python train.py --model="image classifier" --dataset="crops of objects in photos (Visual Genome)" --train_examples=30875 --image_size=32 --crop_scale_min=0.7 --horizontal_flip=true --translate=0.06 --cutout=0.4 --targets=["object"] --num_classes=300 --arch="resnet" --norm="batchnorm" --hidden_act="relu" --depths=[2, 2, 4, 2] --kernel_size=3 --stem="deep" --avg_pool_shortcut=false --dropout=0.1 --widths=[64, 112, 192, 336] --label_smoothing=0.1 --loss="cross_entropy" --init="small_normal" --residual_init="none" --optimizer="adamw" --learning_rate=0.0047 --beta1=0.9 --beta2=0.95 --eps=1e-08 --ema_decay=0.99 --max_steps=29700 --batch_size=128 --epochs=123.1 --lr_schedule="wsd" --decay_fraction=0.4 --final_lr_fraction=0 --warmup_steps=1480 --weight_decay=0.04
Rows from block 3 of a small image classifier, named by matrix and row number. Rows with one number belong to one channel. Each number is 50 + 12 x the weight over its row's rms, rounded and kept within 0 to 99. All counts start at 0.
After each channel's rows are labels from the 100 images, of 14976, where the channel reaches its highest value: "patch colour" is the nearest of a few named colours to the mean colour under the peak. Only what is clearly more common there than usual is listed. The data: crops of objects in photos (Visual Genome).
# convs0: first 3x3 conv (model.blocks.3.convs.0.weight, 112x112x3x3, each kernel summed), inputs 56-111
# convs1: second 3x3 conv (model.blocks.3.convs.1.weight, 112x112x3x3, transposed, each kernel summed), outputs 56-111

convs0.35:46 74 36 40 51 53 41 46 42 58 49 47 50 53 20 78 26 50 57 40 54 51 38 75 70 54 45 33 54 38 43 44 52 41 48 48 53 64 40 48 26 49 52 54 33 52 48 37 52 32 47 11 32 47 46 31
convs1.35:35 32 68 28 44 40 42 67 55 35 48 60 39 39 55 61 36 57 32 65 66 53 65 64 43 64 45 33 32 51 48 50 54 11 48 51 70 48 41 67 52 39 45 22 30 47 55 55 65 29 44 55 48 35 63 64
patch colour: pink; white

convs0.67:41 51 52 60 52 50 20 35 46 45 43 45 38 55 58 12 42 47 42 52 41 53 34 36 47 52 49 07 49 53 43 39 44 50 49 51 57 55 54 68 54 49 58 49 50 52 52 55 49 52 47 43 44 47 50 73
convs1.67:51 42 50 16 58 66 35 42 58 49 58 48 45 64 54 46 38 53 53 53 35 53 50 55 67 43 52 92 50 58 45 51 51 46 54 51 51 63 49 20 47 51 22 54 52 51 55 58 36 47 47 55 41 49 27 38
patch colour: black

convs0.100:51 47 43 29 47 55 44 49 55 59 56 60 41 44 41 36 42 45 28 58 23 74 48 47 24 62 59 55 33 52 49 38 41 42 41 51 53 45 34 44 38 65 37 53 27 52 62 39 58 53 60 63 44 46 46 43
convs1.100:46 27 47 57 66 37 64 58 49 42 59 54 54 66 72 51 55 41 58 70 64 44 69 40 58 46 37 55 47 59 44 63 54 60 73 39 52 58 39 47 52 56 67 39 44 59 42 63 57 34 43 43 52 28 39 44
patch colour: pink

convs0.90:60 67 54 72 53 45 27 45 37 59 63 40 36 64 60 30 25 30 45 44 50 25 46 46 35 47 50 49 66 66 46 60 60 55 50 52 40 35 50 51 51 34 62 54 37 61 46 45 56 47 67 63 49 36 38 55
convs1.90:39 24 52 43 58 38 77 41 62 52 56 46 52 63 62 37 47 38 41 54 49 39 79 63 44 59 31 50 47 58 63 41 52 42 55 46 48 43 45 55 36 47 77 38 56 60 55 57 57 26 57 32 48 43 55 20
patch colour: white

convs0.19:46 49 34 61 51 46 62 72 46 35 49 51 99 57 50 76 55 77 61 42 69 49 40 54 71 45 42 28 48 70 36 35 72 50 43 64 62 72 45 35 53 35 54 51 31 32 54 58 52 56 57 41 41 41 52 38
convs1.19:46 55 53 53 34 64 60 44 66 30 46 47 61 27 29 55 41 37 41 41 39 48 47 40 34 53 48 44 23 33 37 60 57 52 31 56 54 46 43 52 53 45 56 24 66 57 27 50 41 57 43 42 38 41 47 36
patch colour: white; pink

convs0.21:53 59 59 27 62 50 26 65 52 28 42 63 34 78 50 56 63 55 75 45 39 37 39 34 79 53 43 20 28 36 41 54 55 43 50 53 68 65 53 45 23 66 71 56 41 35 53 56 53 53 47 57 62 53 61 33
convs1.21:50 26 51 12 28 46 41 32 42 37 35 68 39 49 47 63 50 36 58 50 36 49 47 55 44 45 28 47 30 48 49 30 38 30 49 55 57 53 59 68 51 50 51 38 74 43 52 41 48 62 63 48 24 35 65 51
patch colour: black

convs0.60:36 67 39 44 57 50 25 47 30 40 53 57 63 71 57 45 48 38 55 34 51 58 40 64 37 53 41 48 46 74 68 38 69 46 63 46 50 49 59 41 64 44 72 49 41 56 39 58 53 66 44 57 44 34 52 25
convs1.60:64 65 35 38 46 52 45 38 55 36 44 63 37 46 44 59 40 24 51 68 44 46 53 31 29 47 38 23 39 54 51 30 34 39 36 55 62 58 32 70 56 51 45 27 52 60 21 38 54 43 30 60 48 37 45 56
patch colour: black

convs0.106:40 53 48 40 26 68 37 37 41 36 35 45 18 54 31 32 54 37 56 36 55 33 44 54 45 61 53 51 58 54 45 38 48 50 43 55 35 60 52 54 50 66 54 31 48 56 49 66 44 45 69 50 61 41 26 58
convs1.106:54 51 35 68 54 61 48 45 58 27 48 78 43 48 51 66 65 26 59 67 76 48 62 44 60 72 43 52 54 70 51 50 64 42 69 42 43 61 40 70 50 50 51 43 52 69 54 69 53 49 61 52 34 38 66 52
patch colour: white

convs0.108:09 38 61 66 75 49 36 58 67 41 57 52 58 41 50 68 77 53 47 51 51 56 40 51 62 44 56 56 48 34 59 43 61 51 69 40 43 59 43 58 33 36 52 60 44 63 50 39 58 52 47 46 37 23 54 61
convs1.108:43 41 46 28 52 68 53 66 52 30 16 41 49 49 42 61 73 32 31 43 53 49 63 37 25 50 32 52 58 76 41 45 29 42 47 53 45 61 35 53 45 55 33 35 35 42 61 33 69 45 50 51 50 69 55 41
patch colour: pink

convs0.83:34 64 70 56 79 59 54 37 45 61 28 54 33 60 65 29 52 55 55 56 54 58 50 63 73 57 56 53 70 69 52 58 52 64 45 43 32 46 54 43 29 58 50 51 47 40 44 68 34 36 40 48 43 43 66 60
convs1.83:25 42 51 28 13 35 56 44 55 31 60 47 42 51 44 44 25 46 37 36 36 54 45 71 43 69 51 36 45 27 26 43 43 38 46 34 59 26 38 57 43 49 54 35 47 48 58 48 43 65 46 57 57 45 43 54
patch colour: black