A small image classifier, trained from scratch.
Model: arch resnet, norm batchnorm, activation relu, depths [2, 2, 4, 2].
Training: 29700 steps, batches of 128, held-out accuracy 24%.
Rows from block 7 of a small image classifier, named by matrix and row number. Rows with one number belong to one channel. Each number is 128 + 24 x the weight over its row's rms, rounded and kept within 0 to 255. All counts start at 0. Numbers have three digits each. After the name is the row's rms in percent of the matrix's.
Before each channel's rows are labels from the 100 images, of 14976, where the channel reaches its highest value: "colour at peak" is the nearest of a few named colours to the mean colour under the peak. Only what is clearly more common there than usual is listed. The data: crops of objects in photos (Visual Genome). In brackets: how many of the 100.
# convs0: first 3x3 conv (model.blocks.7.convs.0.weight, 192x192x3x3, each kernel summed), inputs 0-191
# convs1: second 3x3 conv (model.blocks.7.convs.1.weight, 192x192x3x3, transposed, each kernel summed), outputs 0-191

colour at peak: cyan (47)
convs0.8 121:105121128105130157095104111172098169099144105121121096150134141148100079134079173114141144151144149152105153110134169160136135108141114135124128111130161130139159122086122204069123137078116135075107128104131123116135124114142101128122049152150150120076111148099110138137128080143095158120104139151115103151137101127080145126122131072122136114142089136128104078137139119119160114126130131094122124097118121127103134100155131132129118114131113137107131137135129114110146156147127112067135089133143127112124137101125121164153153159146081089076149146125141113153132149128125097107
convs1.8 111:133084120127132078164109131116134144138109098128135136148163154113156126115137132133134163114086109063110120101176126132169118085135124084119124153136122089140112137102103139092127143131120143142119154118108127141132169161124140161107059132127095103121126111107129100081102161129113092141114113174098099126126154123106142124128096103149107103156159093126121136125121131117065151106130133125128076179112131119116124149110135113131122164133145134112157157117086113148202104167146137116143142128126189130134110114115136122119133118118097107156099086131120183095115102094148157112

colour at peak: pink (27)
convs0.153 131:136110123159107131148107121071109095090126120085124122134133166128135137119116117145102099144136147102111099115164142114117108102110133156124143106113110132125112072106152069103115160161089182126131141091148132119125112129144149120087137146144079148095097144176119094150129093123097131092124183147124132114111138133122174135106094105085138128143174153155085087100095146107111130149116130136117119123113128087163125136137129177131164127149122146110162139076119151126161158139138168115134116115172138103117164173146150108167160139127126122108116148099105112135103103094142154155
convs1.153 145:149122175129082159141151131108115135204128098105131149119148124105104099124084137130116138116140158110119139126126095131141141126162091167124124134118149070164091120116167148113122149148113101146109143128177134180116112146131169175104132113146148134161110102131075114108104115130126110122128136130126106146141124120116161131085128149165143079148116129133110101118129134099154162108119156140157161134109137120089118092187145163108180109175109142088102119134120115141114134160123141092109105130112110121105076143076104095087148132144140095131142132112106092123109123114136158154

colour at peak: brown (69)
convs0.137 130:116134113098119114116121156138144124141105098118120139126091162098142105130126118123130155170125103157153114132152067125093109104115137173122178114089096116097162101108114144145160106143133114132134136134093158137106100131112128113133115150133096146153172136101162095149115097100129132097140123167099139117133171118136145174110188092112153140116175155103115144131156100165079150109123141161089117160108147098133145144137127153085139121144138126093132093121138120178163155121125111134113138134115187099149158103144139152114166154167159126172170111166132089147105128141105122118
convs1.137 128:122094146120141137109112122078130142111078112115118115086139129197164143127131137099115150117142141139136116111128121161108153095135076117110114119116167120110111138114116146110110125105130127119100114133138107119143085092116185184116144131139126115146128133104098103161133150092130110123120083153104103108151163084092144167084100156131124144112124100128121150146109106171117143166074079096127100151072148093112093138162138097132158107124139113133131153164110098157158094141156163159109087102114134138136109151147103108114110123091155153135141111143165113132154115110123149093

colour at peak: black (31)
convs0.84 129:119121114097146100124085163148091110166098147109144085165137131131112121170101130134154136114134108151165110128151131141117095123197120130114175171122152113149145125127152159084173132161099077141089124134133095145148113152108136137163126152174130119125101159117118107121118150073147127083091111141094106131124137069113118126120127102100132106126158126128118138138171106126155154115152138133130133098144122135116164158148097107101115132139126154166109101141140121081143089171118114151140120139105133185136153130111144142154151134141111127141142154115140082132058169117099132120
convs1.84 116:126120160095133091107105120113152110150116104119107137118120146155158114118098120069123094118111092079140159107099118147095154123143162124135125095117108110107159148116105144098170135120084074195127137097124172153149126181140128130103099158123102113109063148142088076075093142124113137114154138154111125118158084126138101108150130135142107114156131130135098154116155135146087163096112098138103151136119091180112161135156170092122132144157144107093104131111124105134144110129131113116129125084146143089102140106129132124103102125133087122126165145135124143132126152119149128134

colour at peak: pink (30)
convs0.2 112:136156112128090121163079140109163136131169150142079162131072160112089100120114118165123118155139129151120093103131127121130132179119176187123163107165146117123155117114104130147125124124102148107164125120089150086109085104118131155080079121126144112154137170139107130135100143102123169129122148117146128126135156120110136140156152087132139131115124127068143122144106115125125139101110151095124129143177186128142115116120133098117106128087176078151147115098154107138124135113162122103116168123157149098117148128146100106102130136183137116129178112104123121129126123160106135131
convs1.2 120:126132157097133145115121114111147077132134137152127142116090148208134145136107149144122110156163100103097090165155140096077135137090120157084099093142176120112125178128126109131149151165160137143126131092098126076126114089109108108127111102174123106125120141146119103135108091187129111110127129132077123123122140107110184167128119120170105145137144118090136156122157113091125152119136098080119108142123135114129132106121131125095106099125130113151093114109133103143142175133145124174137159119129161130153134104117097135119112109154174126148139135155142096133115069143102125112

colour at peak: pink (32); white (26)
convs0.69 128:127122099174066101181185118112155119154191162171107118146126131118100101137173139174115106128132127105132145125108075106102117177123161124144137107146120126093155112152139120155147150135146110139142119153142141137117149109130129117093130139133136127169118088126135134149128136073111170134110110152181123094122114155134115111139140107166096121091097100113130147144139106118081130116114138093122143135131152129115126138140119108129155129116148124105115154155137147096134101148125141127125148176168095074091141173123133119141170107151155145079127122090148119129136133110185143088
convs1.69 125:106093163091098136147133137122156108130102121130161088145145117103101140143114117128145134136094146155131139142136104118126133151156135153121129129142108162160128130132200152129112120173130102118136126058132110160125133141126119120129102128135088119187122103115138113126121154113081179122170152138120084158159110146105167156160125140094138108140180129121152120145143126133141129131133100128112188155174136171139104135150136124134170114167107096103120132102190165148126100121124158152108109068069133087138110120134100123133153100126147116142145170120139129104157162155141131120

colour at peak: white (38)
convs0.76 119:128157123146124152141128115137141102099128125112111114147111145136116141107122102102139158101164141157132119122129153114130134132129093125087110170161122149151110077132135177136139099130100140132169133109101131064111107129151156136102100155137155117144172168095175165110142114059151133130107089140154113136155146107110153166140162097107136154088134113108135094133111118131161144126114151143126128151130182094158165153171170122124148110124136089135135148135120117077134124104114106148169103181165167114132117115103088150114136147162138117100149136175137102089107142162107128121
convs1.76 114:127112159117134117090150106102148129132126136111147103121115124133180105134096108118119062114097116127116104118109129081127144101073089158111111131101109118087079081123170084129104105142116139143100133121100094126127127150113123130127114117132171137133105122139112107111107139163126115119132106080110111113095154137111199098130091157217127100138138114113126160083112112153178159145108114116092106144094106137097116113133109133157117126155087153150116098138067132102100107139125132109136142161114130100141143137118121129135088123131144091116135117148130114103124113089144166123

colour at peak: pink (30); white (28)
convs0.128 120:083187144101106115101104167088198123113189185107104088100080143126101142127121089130151152121159139105106128142131109114085141132127157155126128119118161103137127079117096127128084103136126105134112142140111135112089105171121128119103132125107145150148173164151083099129167132047071138134139147126121147119135146113126101127098147126139129133124137146103152124141087145136100134121154138121121147139137165121136144141132101108107092158120132135103060110109130138109114134129130136105115111129155168113132129124120154116147121172138124110145129138127126116157090100140102160165
convs1.128 110:153155111081099162124111115083143127141149135115121142128127137131087125132109139099128135126105094121101100144116129144099120089144143156148137093105118102157131185128149126104122107143157131101068113114149150115123119125137143139117122115151106095117124125141118080136115106178119092160127119103100116144144160082139173127059107088136125133121148152148158153113126110106125145125177118121113104105140112102122134115110104105142111110145135094182083153136109084125122165098151113124117162115152197160119126068132134110154126144084094130102156127135060128107146127162159131120

colour at peak: brown (66)
convs0.154 114:096122085151079111097175095140132110127151101143112162154148119155128130131135118111117098121127111129100126100098112101074113121169077173123150108117130167145116093067122141090114118131156101108114122098133169125144144091153115133152144109136118159123113116123111150167138119166148138110083102143113153082095133111143158130131123091111109152127172153172158132173137127149135105101093115149131133121128102106105121114109157134084092144141102153134100103131106100075141107137138152173107128104125107158105123085136086124161095122118125148090087116145141099127136125119096114100
convs1.154 121:132157099129136152161095131124127074129158120125140143096130171164127117119136098092095143113105134088134104145151099126132154134119108138117112085118126086135134136108116161109100150126143118101160132139144092116146121114149118140156114147131143155196111128126108090128120145106130169119119133190140121134194134120110129151151173061136171126144138154136139159137161127139125121144093115119124183147095097092140127105129109113097136121141147136118104093168084138139129128167136142148147132143116100136113140141108136124102099161145109145147161124143176065152113102136107207140

colour at peak: brown (74)
convs0.170 097:080124143148101129123157119132141132128151132129080137120127068143097118116142125119091137142097117105120152159120075132133086130134096158127128126099131152138087109129109092160090118127121110097062122114117134113123139132123142139092123131104122157122136103135129121111159084109103089113127046123168102113079113098121111093119069103112159157107115142146108149139101089135120102148118143124160126144108137080127142126099151125132129135136134144146074151099106148113123083131130093148147124100090102165120108083145119115102097092139128135120098155141095122117165101073136127100
convs1.170 109:131109122124091064145113124135148132089122140139138116098148154145146135120109138139128139130135108105109141144163108112132110100140115160109129111090135120111106136139089170136111179091149130124121120113099129141112113118078109163128132123142185153138098111132118126162132130130155115097132128115169098080175152098117155119145104107166152161150111166149100154170146110152160173181129151126085090128062139114120161114124140179127094113128138164135112088146099142138146126168128114167137136153152118140146147133073088137122124168151140142161133122142163103098103094098127151123

colour at peak: cyan (54); white (33)
convs0.191 114:104132135070131084108128114165149138098088151084125111120121166159111121147080173080119161122145126139099123119112145128091122117144095125103123072175142130130148088119081178137116124112085138120167148146111083099120105144115105103116077082137131140093125136104116147101134143118133123128072132114128095123148145130112128138123139098103169119127146141096163138141132142122115158117126149112162111117159123124178137142158170145087098147128124111117076106116119098083078149154150126164123107136097131143144133087125108155138126149128118129150175097117121097102108118117145115122
convs1.191 113:135093155112134097127143108102137126143077147144165125130176107121130140118135131108125128102153102069169125109144105130150117106123103121110113108138109115126051143100143092137114121118076151128126131120083081138152133118130121148114111104119129119164158091112098103097124108139096083111153086112108145114120122146102137115079097137157131117150185139134097139149151130162078125127116136093109111167140100131145084151159131134139107111158143107118106118125112075118140117134126126133113131111115135110114064119121166124122083114080108157166189093133139129104122095089129121120

colour at peak: cyan (29)
convs0.93 119:139128092060107110117142152116164100135083144128125133129129084125156102159139117147136167129158111151085141124151149094085132133141137123073150077127182132149116123093115166135117092150127139117138138174117145103115132084083128130123120098112125170119113121144102160127122090142142132126112158117122139095126104130120104149142161095108152152122114115143135124140118106155151156106139103131125145125164137106109118135126137161103128172116113141115136098143107150091130126069110152120108132145062123125130060125121166168150108163138109084165144103081116096104119156166137110134
convs1.93 120:184127106120160095087163126141163094105131130119116112113147116114144136123125164137116112144124133099113111130159150124161126135160081097100119133115102125073081107123201094143122131140108138112149103135143096144082117184119139138110117109103118120130149106095110134095116113164107127138142116121139133123135136142100133160138110149179119122151151117125117170152133139109142135168098145143106132178147077126158154104127091153148119161190132096112125114116124104168104097149141094110143115141095131115131062105086127143135118107104158097178148113130132165132133133107130085153

colour at peak: black (62)
convs0.73 123:114158059153094148100134152130108139156114176104114150136174097146125142068131117104098115116136151125119106135105133165127115147129121126112165170094152184155136117118108110079126127144108121112103124111117106160114099121146119159081127117140129118124157104105124147102129081132164092129093080108078134112133160114107177150088136113137121131145140175134165129120131155135102144129106161138111098126104126090131127131123143119113143139135085135149118175127156133118080088129130106149124146067098149106105118123123086103149100123129114132090105100163136110131141076108111104126
convs1.73 118:130143097155144141137110129102135140120139165112112106133140145143142064095096110144128106127159096140172133112134097142131158152110151129090117097140122085075150126128111168106118141088097106136196115108144120112125121109155147105138110137100138157111116155125129124130120091098119157125119137113124133129196159087134137126145161134131129093092114156136137133143145133120141150140137117118128149173082110134133083119122146132130140113155124125143133126152132088171120151139113085100085127091135119124131128246154089150081093155107110093104129111131088126135113135116121131115

colour at peak: green (40)
convs0.83 114:132074110095128096129122142147166111158140100131117173123117121084105127107151109118120140149114111161150164115131111158176124125164075156108140107149067101100132115130156159083118120147142121165120124123129124160129142116172129134149103149123098129121093162106100117083096143121152097111133114156128150140123118112151101145137167103149121139173150126111098138128127139152124133095143104102122149122095126164109159083114139097096126147163116141117099068159106126127138158081135117112099095093099128142149109112147080135158109166161158109171171142130144102107124165102123144113
convs1.83 117:097103124148093176176116149131090110083177124155131117103132125152156095124125173134153112115120097124134100116150125130138153134167158143078120116149148120112128129134164162127164152136131102078132137107115113138112115127142163156090138118125156130159112119146141108136105102143147101115133126137130181129113120138122123129140098115186132123149133163111074127139064106141113156153158137132115098169111107107156143136129127139158120174152183143108102160143142155141154146195141147162120093075169146151146126123103104110142139110119101124142167154079118120107130117084115129132

colour at peak: white (25)
convs0.24 119:123132096171139154084099110128136087116130090132126171162132145121091150140140097143113152157112144108115094087116141108093126122176135105094179139160150183136126120140160148142126132175108129122169143156119130113129135132175103127090130137126112090109067131107177139135164129132149149130152137142172126143141105107174097119180136147113130107128132129114114119124147096118156120133100099179142167127129119152150209099139128115156125137144096145113164155136153111156130126125132120121162132116137135108097139148104118112153109108122155121125092108147148186108129161163147138101
convs1.24 110:124104116148080144109109095099144101102142092092166090133105123128151079132122130165157118092124094140098139116176096132115187160134101144149127118156124109133148119078120114110133139137135135146141111105092132123121108125120130108118136077142143148131123139091124092135103159138119109089135141144140122134112070132148133103151124137141107114118152138167148173119129124156120123107126120080104111188098117132104157115142135153126137102137065147143110137133102129160136138120105071138114145117111129103134115155068117110124109105068159103073100106150119069093132120155109148146

colour at peak: grey (66)
convs0.164 121:139118132082126141095092102151141128112144146150106143128100132170098148110099126164091122184169137143133130137136123104128088143168129154128122123085159066109107112143134145081122102101097106114132137112126130128120120111079134133139134126113130134090180160098126167107106087113139130149157120144064128136116165126118123141116178144126174127130145124106155159147116137169119103136125132123129128150158125152133118145077069104140107103069116150128171075129120104135105106117168115146128137098095095113130123123150129169152141174139139150144121113108127179125150118097103109153
convs1.164 115:138154143115138128143131085137138107118137104120103084113090092123155132148145111121148131131065149132098136130167112102166148131146115130136116131147147124128107135134169154060111081129175089130139157085138104109143096137150140119132091118136134091128145146151152135113108130116118145126083086094076085159162156109100141096088135149130112121103130151137119140114122123108137196146143135119132113173118121126163157135120103108130154147143122147111117110121117147128102159153112113153155203130166175120121112107135134129166157130124136133143145067128064103115124125112120083119

colour at peak: blue (33)
convs0.72 122:142086128111149160123118082102114087158072161089153128140133112105134119143118112154139140154098132188129138135123205120117125136135118150135123139125135127090128129105139143104111082149153148137131127100136087117094114122133124123141117117111135156105099104132112111145101108143139119140101105148132101155121109124109068086188099129100165132137151108154137122124133115127170116154135107143116116087148103126130106122119190121133167143093149171134097133170155179119154142130128107095106155139097110127121123101142142184138170121126092103173185167127136128119137137163127114152
convs1.72 133:107124112115175112146131108113152127133170154165113098113159157090147155127132170163072109152144129097136108125152139144124137127147133133100124153115118151162145144145151138123140121125115138137157102111163122122111131149155121139122146116137146135155131134129132074095104079211122166136135130141101067161166132109114145142142127124152150130129083128155093118120118111133156128117104140148135149198103095093161096152126138173129137116185158110128090161129129133120169082175153081095126164131155126123151080124136132126146145118134098098134132142105123147118149119123078123140

colour at peak: grey (60)
convs0.44 119:137102095173146156176142085140161152137146104173140103130102135158157156172111143138122161132114144116081113141164135126112091140095187149129113142115121155111113098140158067077110120133173160104158102146157143096092142107119141164109129160096101148121137112161139145103116165156113142124117155142138155099095089150135101124176152121161167142110147120162107121112080099105117112131127104098147151142176099125119147080121143164124138113131149124110139152123077147119154145148133126102119099118133130132133150146160143118124134093140115138103091129126164137101140115167128123140
convs1.44 119:158092117164130128136126154111131143174142146131119132128118107174118167110114148161139175159139118134087185117119086133135171153114137130164101130124094128116124121125171125105088075121119108147122124116164076141088123196159155119119146118145133142136136129094136128132119069144128114092128115089128125111131091137155168147142108163186151112122131105117133124113153121084143114133132103149135142137143079109132141087091084115101138113147148120146117122144095091167091106174132093112135123117112133104115096110150127110152076119126131144149087153116099100079118120124136143119

colour at peak: pink (28)
convs0.115 119:161116134179126113123128129142129140169142126104145133127145157091130140060103152159078142158121126124148099115083093087153144104071110126134128148111156143140138145109089116143120149159140092089127149108140097104129126092116124135120138159113112137072113106149083167103110159185148125156179129118146150120097112154155143087173090107111103099098120114139135149111135109135124152117117155151123129098129169132134185120136091113138124128147125132135196110141152105113119123117138142118094110139128104146146126132170095093123098125162111131114134118118083170150127102155155111126
convs1.115 128:121137145143152142130079119073127124146127097107137147089131159161148103092138122113152137129113095114160143110138130119134157081113145136124103129144112112149149118102105154117107138175139071113152179097118124121128112132119104109134132114092113090110105162107137127127094109136118154124171133115193113119154140127128102078151156142087137093141083130146133102096128095080120141103116129125125143136120155117150117136101103104124094116147107104092169084157113137174088133162138122114117088075146144079103087116120129109138157125131120152101116126149136105162071105135138101175

colour at peak: black (46)
convs0.88 092:127094128131124128148122122124149134117118109090096106145112160089143154152106123113100143184111119161115137159070108112118118153148071138111132094110163100161114135108109139115149070139130136063108122120148134108142123146132104122137151127169121155112125098094136116130086126105095119111132086130137123094134116120151112128098116122146182119135074123113126105125131078133124155079103130094097159112076109140119098170151127107120114092108148132126129085141138093108110066102155130129099146059115115122091123101084136112147128109146095120114100152151136089117134141114136135149
convs1.88 103:124137152099072113131103105096125150152072113144138080110119139106141148161127150102117168156130140150147152131095105175117130125159112118110123101148139133111109115133111103101172109074112116144131166113134103149143137148128092127134136109144124142164138087128109161100136172106132138114138108110104122076206152072126153133157159122134145123124141135105145130107121134174135115154117119139159120130119093114142100109152164104108161098145165131131116118139149161127139111151100101121153131145140126135099137119138073141154167138160176089148106180115153119178108142144092143098

colour at peak: grey (61)
convs0.129 139:126100084123134114132145108136117095124146143101103128151159140129167123129132129142129166127139146119091133083171132120130134125081158155096153081133106166164088155090121119159126136138117148138135129148132126107129143106093100156101145088128086170099088173109089129068149093175146147132114147151149114101098175138092137127126108145103122140104123106160159113106103114132113129111123108105146106133089129074113118117146124158121132161136091155107139129159138111106119132120123160121113180132115165149143084135121154153090107119079151136118100132114081131104093131159079133151
convs1.129 117:097130164116133160170102165116161087160105126116104095147169116138145138143138127159148128150119153115112123136138130098150154221139144142125103156103089101132135116166148119138136141134133148131130135138119136106119133129137128144118143130109139116168096110117149103136131114127142164136173119130108101166145117142114091127119178117150177095114107110116104137103119105122124134140141103121150255129125122117110111127125142146152131109144093111101127092151096109128075122163121153142108138095151109108144106133145132110128131101138117125139192086127108138152132159149146143176

colour at peak: black (59)
convs0.158 114:146114145114133126125136163122125141115105160150037129074099129106136151127150141168128098102128163099132108161126103113138118109141126119117153174118110109126138142145170096074149140159124073141160157140128116101111112161095132145137142133166158115142141149120138131097117134122124070119086114091165073138138139130086134093126097189123127156140109147126123161120141183148135151146169153138132099159107167072121122157132082144117148136142132145121113154145103174163117118152104156162131145166132150130118121146128143152145127122133151121145115128139093127150133143129155093120
convs1.158 118:161116138141091113136082139099104150096133117170133142091095146111161135117091107138151195062150133120120138117125156149104143151125115136104152103113103128118094096101127140141077117143125129138125156123103106083107143118094114122114133138127159111083133138098103128118096144128118090119070106065199059149127126136117080098112098142115141111140132135136086111165133112105161146122155115099141108108103165139094096103112153149117119106124137154147104158120113125093139147150118101131180163169133135127133133127147146126148115114139124150090122127121097105114117131156139125127

colour at peak: white (33)
convs0.15 101:131100125142127148139149120157145163173128103141091117130155137104131125146136111138097160110097112145131065112133129127169117147117094171124047157156126115116126086112143119132127124089147085090142146115105152128108156125155097092135145137091151134176145134049116106114109120084130171118132098108153145116077149095128101110147152096091152156163141124141124145092147108124095094123120129118152113163101119135155097130134104174109112133169128159129141127132133144105124125125107139112128109124098094121111169124146140113185128143146139175120104129121132102097109106137159152150
convs1.15 112:132154092171119138111119133153087118140085110107112107134099095129143114150167118101110189116094127127132123115128154170102122121111131102113127104130109129116144074125173128160111109136154128076124106141096134108065142148175124104109143139106126111156176128108110097168102094103095132110137132132164145158149112078104113141142142148082171159153118121197100108142105138115133082132132108111141122169117155117127099109090120117128105130138138124132134146157126150088179121113110114163129121135125133103153162155158109111138129111159130164133139147163158119138145151115101110077

colour at peak: grey (67)
convs0.116 123:131104148106135096130142127126101165144158175096133098138111145143130166084126147122166167166137140151124152126094151126140140163144097150160119098128170117153111113126096178130106128133076110182163148110135129100075150102110093103113132131134162149097116095164101155142130134156150134152099117067085095126134117156113102108110131186131145122096128101133177119151121113170114127152088091120144139083165135131155117145125131142092173111138126078127152081098124108163097142140132096147128139100105151132098140138120131145149134121150150108124145147125142125119116129144095118114
convs1.116 124:089137122105126130126146139135099146135143117128134148111127129169172122115172159100117123092149111091125106126083122120123137141163108111075119138142139141147088121116095144156103136128128123118138164068089144101139110126159128105135165113114187115164129135126128108113133120133117120102110146086127136109141146121144101117095132119099123148139105146177143194149153108128090145124111140126153135147113065131158124130161129187105125148125185106159098159118108054152107131132131133149118118093168145107127098142143113102122078167095088143089163105102129109123122136158114110121

colour at peak: brown (61)
convs0.111 114:140096123116150157150089104096152118139149147113118137138083170173161148129174078124183089122158158154094136131201139153142115111116145163101126119112124153105146113128131105149108129123159176103136136132135116146124131112107138139163130146142178121086127120128112136109112131048102139108119111121130108114134127124121179121120127187150122126135165135086130108115168129102107101152128139095129132170112162121088162136153126119104116096138125148146140134154150132161121149123142137118073142175157108095115122152138166089139121111148142146122166109122163111145138126100084145143
convs1.111 118:117110149130105118112096099091144103164111149160163119128114163173110118115146099142139132115098124098120092150125146122120151114106132098109165129124138132093160068141127118129077115120132173111136137141084120116147114127115104109132097124124094093128125095123109095153136144131129117172106180141141080080170126111141119122141099114146133074092197083114146110102138130115158099133104118123134129139118077121121152113127116112161089174108130097114160083128176151112128133118112141105151087148159137139097152129147111120137098128098098098155140117172166147103127130088143142117

colour at peak: pink (29)
convs0.74 129:121121084168123185114112106140119138124160159100070136185145125121105147101132131131144176135121135177112161090125082173118144112126139137137138140156109132148121145125117151108128119164123134164129117115151111146114125099110138129145140098104121071147120128111158140082168076148099113141128134167155119088114117138116111064102093072117107136105098116129147126126113100097101169084128137131152099131128151109083123137108155131138162119130106147107121153138115110108107144127164120104088162112127116100147102101110155122116059127119150133122088101149087132118137126140099153125
convs1.74 123:148139152110134154150151152135157097145122121094122152134113147148085122144157093092147114156142134137093151130133119146168147124145122195099129104142087129123169126121190171084151134164151147136146186128142097139131115137144098141160150157163129139166122119116135133138105142138097144139176104135139098110155152109122153128126105136123136095102123171093130106110136138069169166130164126124113188144104128108090111123123144089145126125197108128103086118131103149176149133149105114153087155131172133113138114114149141133126135103177118123116175133110119122145124123121145134123

colour at peak: white (35); cyan (25)
convs0.92 135:140144128159164129087137112087136124144137151141133133110098124096117152150165159144096161134103109191165156108109158130136108122140105150110125150194149171109106085109129159152105143135135129114169125158133121123146106144147161137134116130130141107122135115088132128151114147108131149107135102110175153125159138137119149117161131105073142129125169139104143116132131119107137135121130146109108146108114173109141153133176182106125173108115159171167169089156162104118112124158135130082109101164163113101163164132125148128130116095144154110135175132159157085093114085145116120105
convs1.92 142:143107138088134119113142112130139099158099138134116118102130157160163133074118121141117122120133104101142069131128134120165141084153140159133087109118140113121107104132212129152107112105119123103115122132129137165116138130134150119105176127149182128208120108096129086095114150170119138149116135105106103165130141134132216103114110172170120116157121113164110114116116116104134098144139140098064128180048136119165135121112130117147126125149148127135150134150109133148107117149118135137138125110131155103129127092119136108116159119119101134122144135139164127094130136118136126119

colour at peak: brown (61)
convs0.151 124:150159104087074120116096143144143139096083125147130136123074121145147106103091122147111110125129139118138108104117169127105103169159150140124100098103134129143130126116159099103118135124114118104119154154111142126129133138105111128123109135118156122173146118144128132138051146078148167118111099071116142125136123149137135154096157113132140127161091092136115119123143077136107130118120108145092151143158135094074125145100105151153148144080126117118146147089120122170120109145110121145141135110135153103067153142097161073163148149136082154106143065112134145155091139129118139099
convs1.151 102:099143113176104160143119184134172143157139096161161152114167149119123133113135109105137138107113101092148148110189149110104171122131158125125096115110122123175136140145124166130150162123120128123146147129119118124125112142133167124115126131110168151164134114141131091120063132122112153124127123094115084132165119095140095097077177137118131134092130140130120113112127145111123144115085130111084132131107121118132088151096133097146122132137125066127112100133142088160148154118145105110196109093170168099118115142128075139110114102112121125098139140132107102139143148183103103137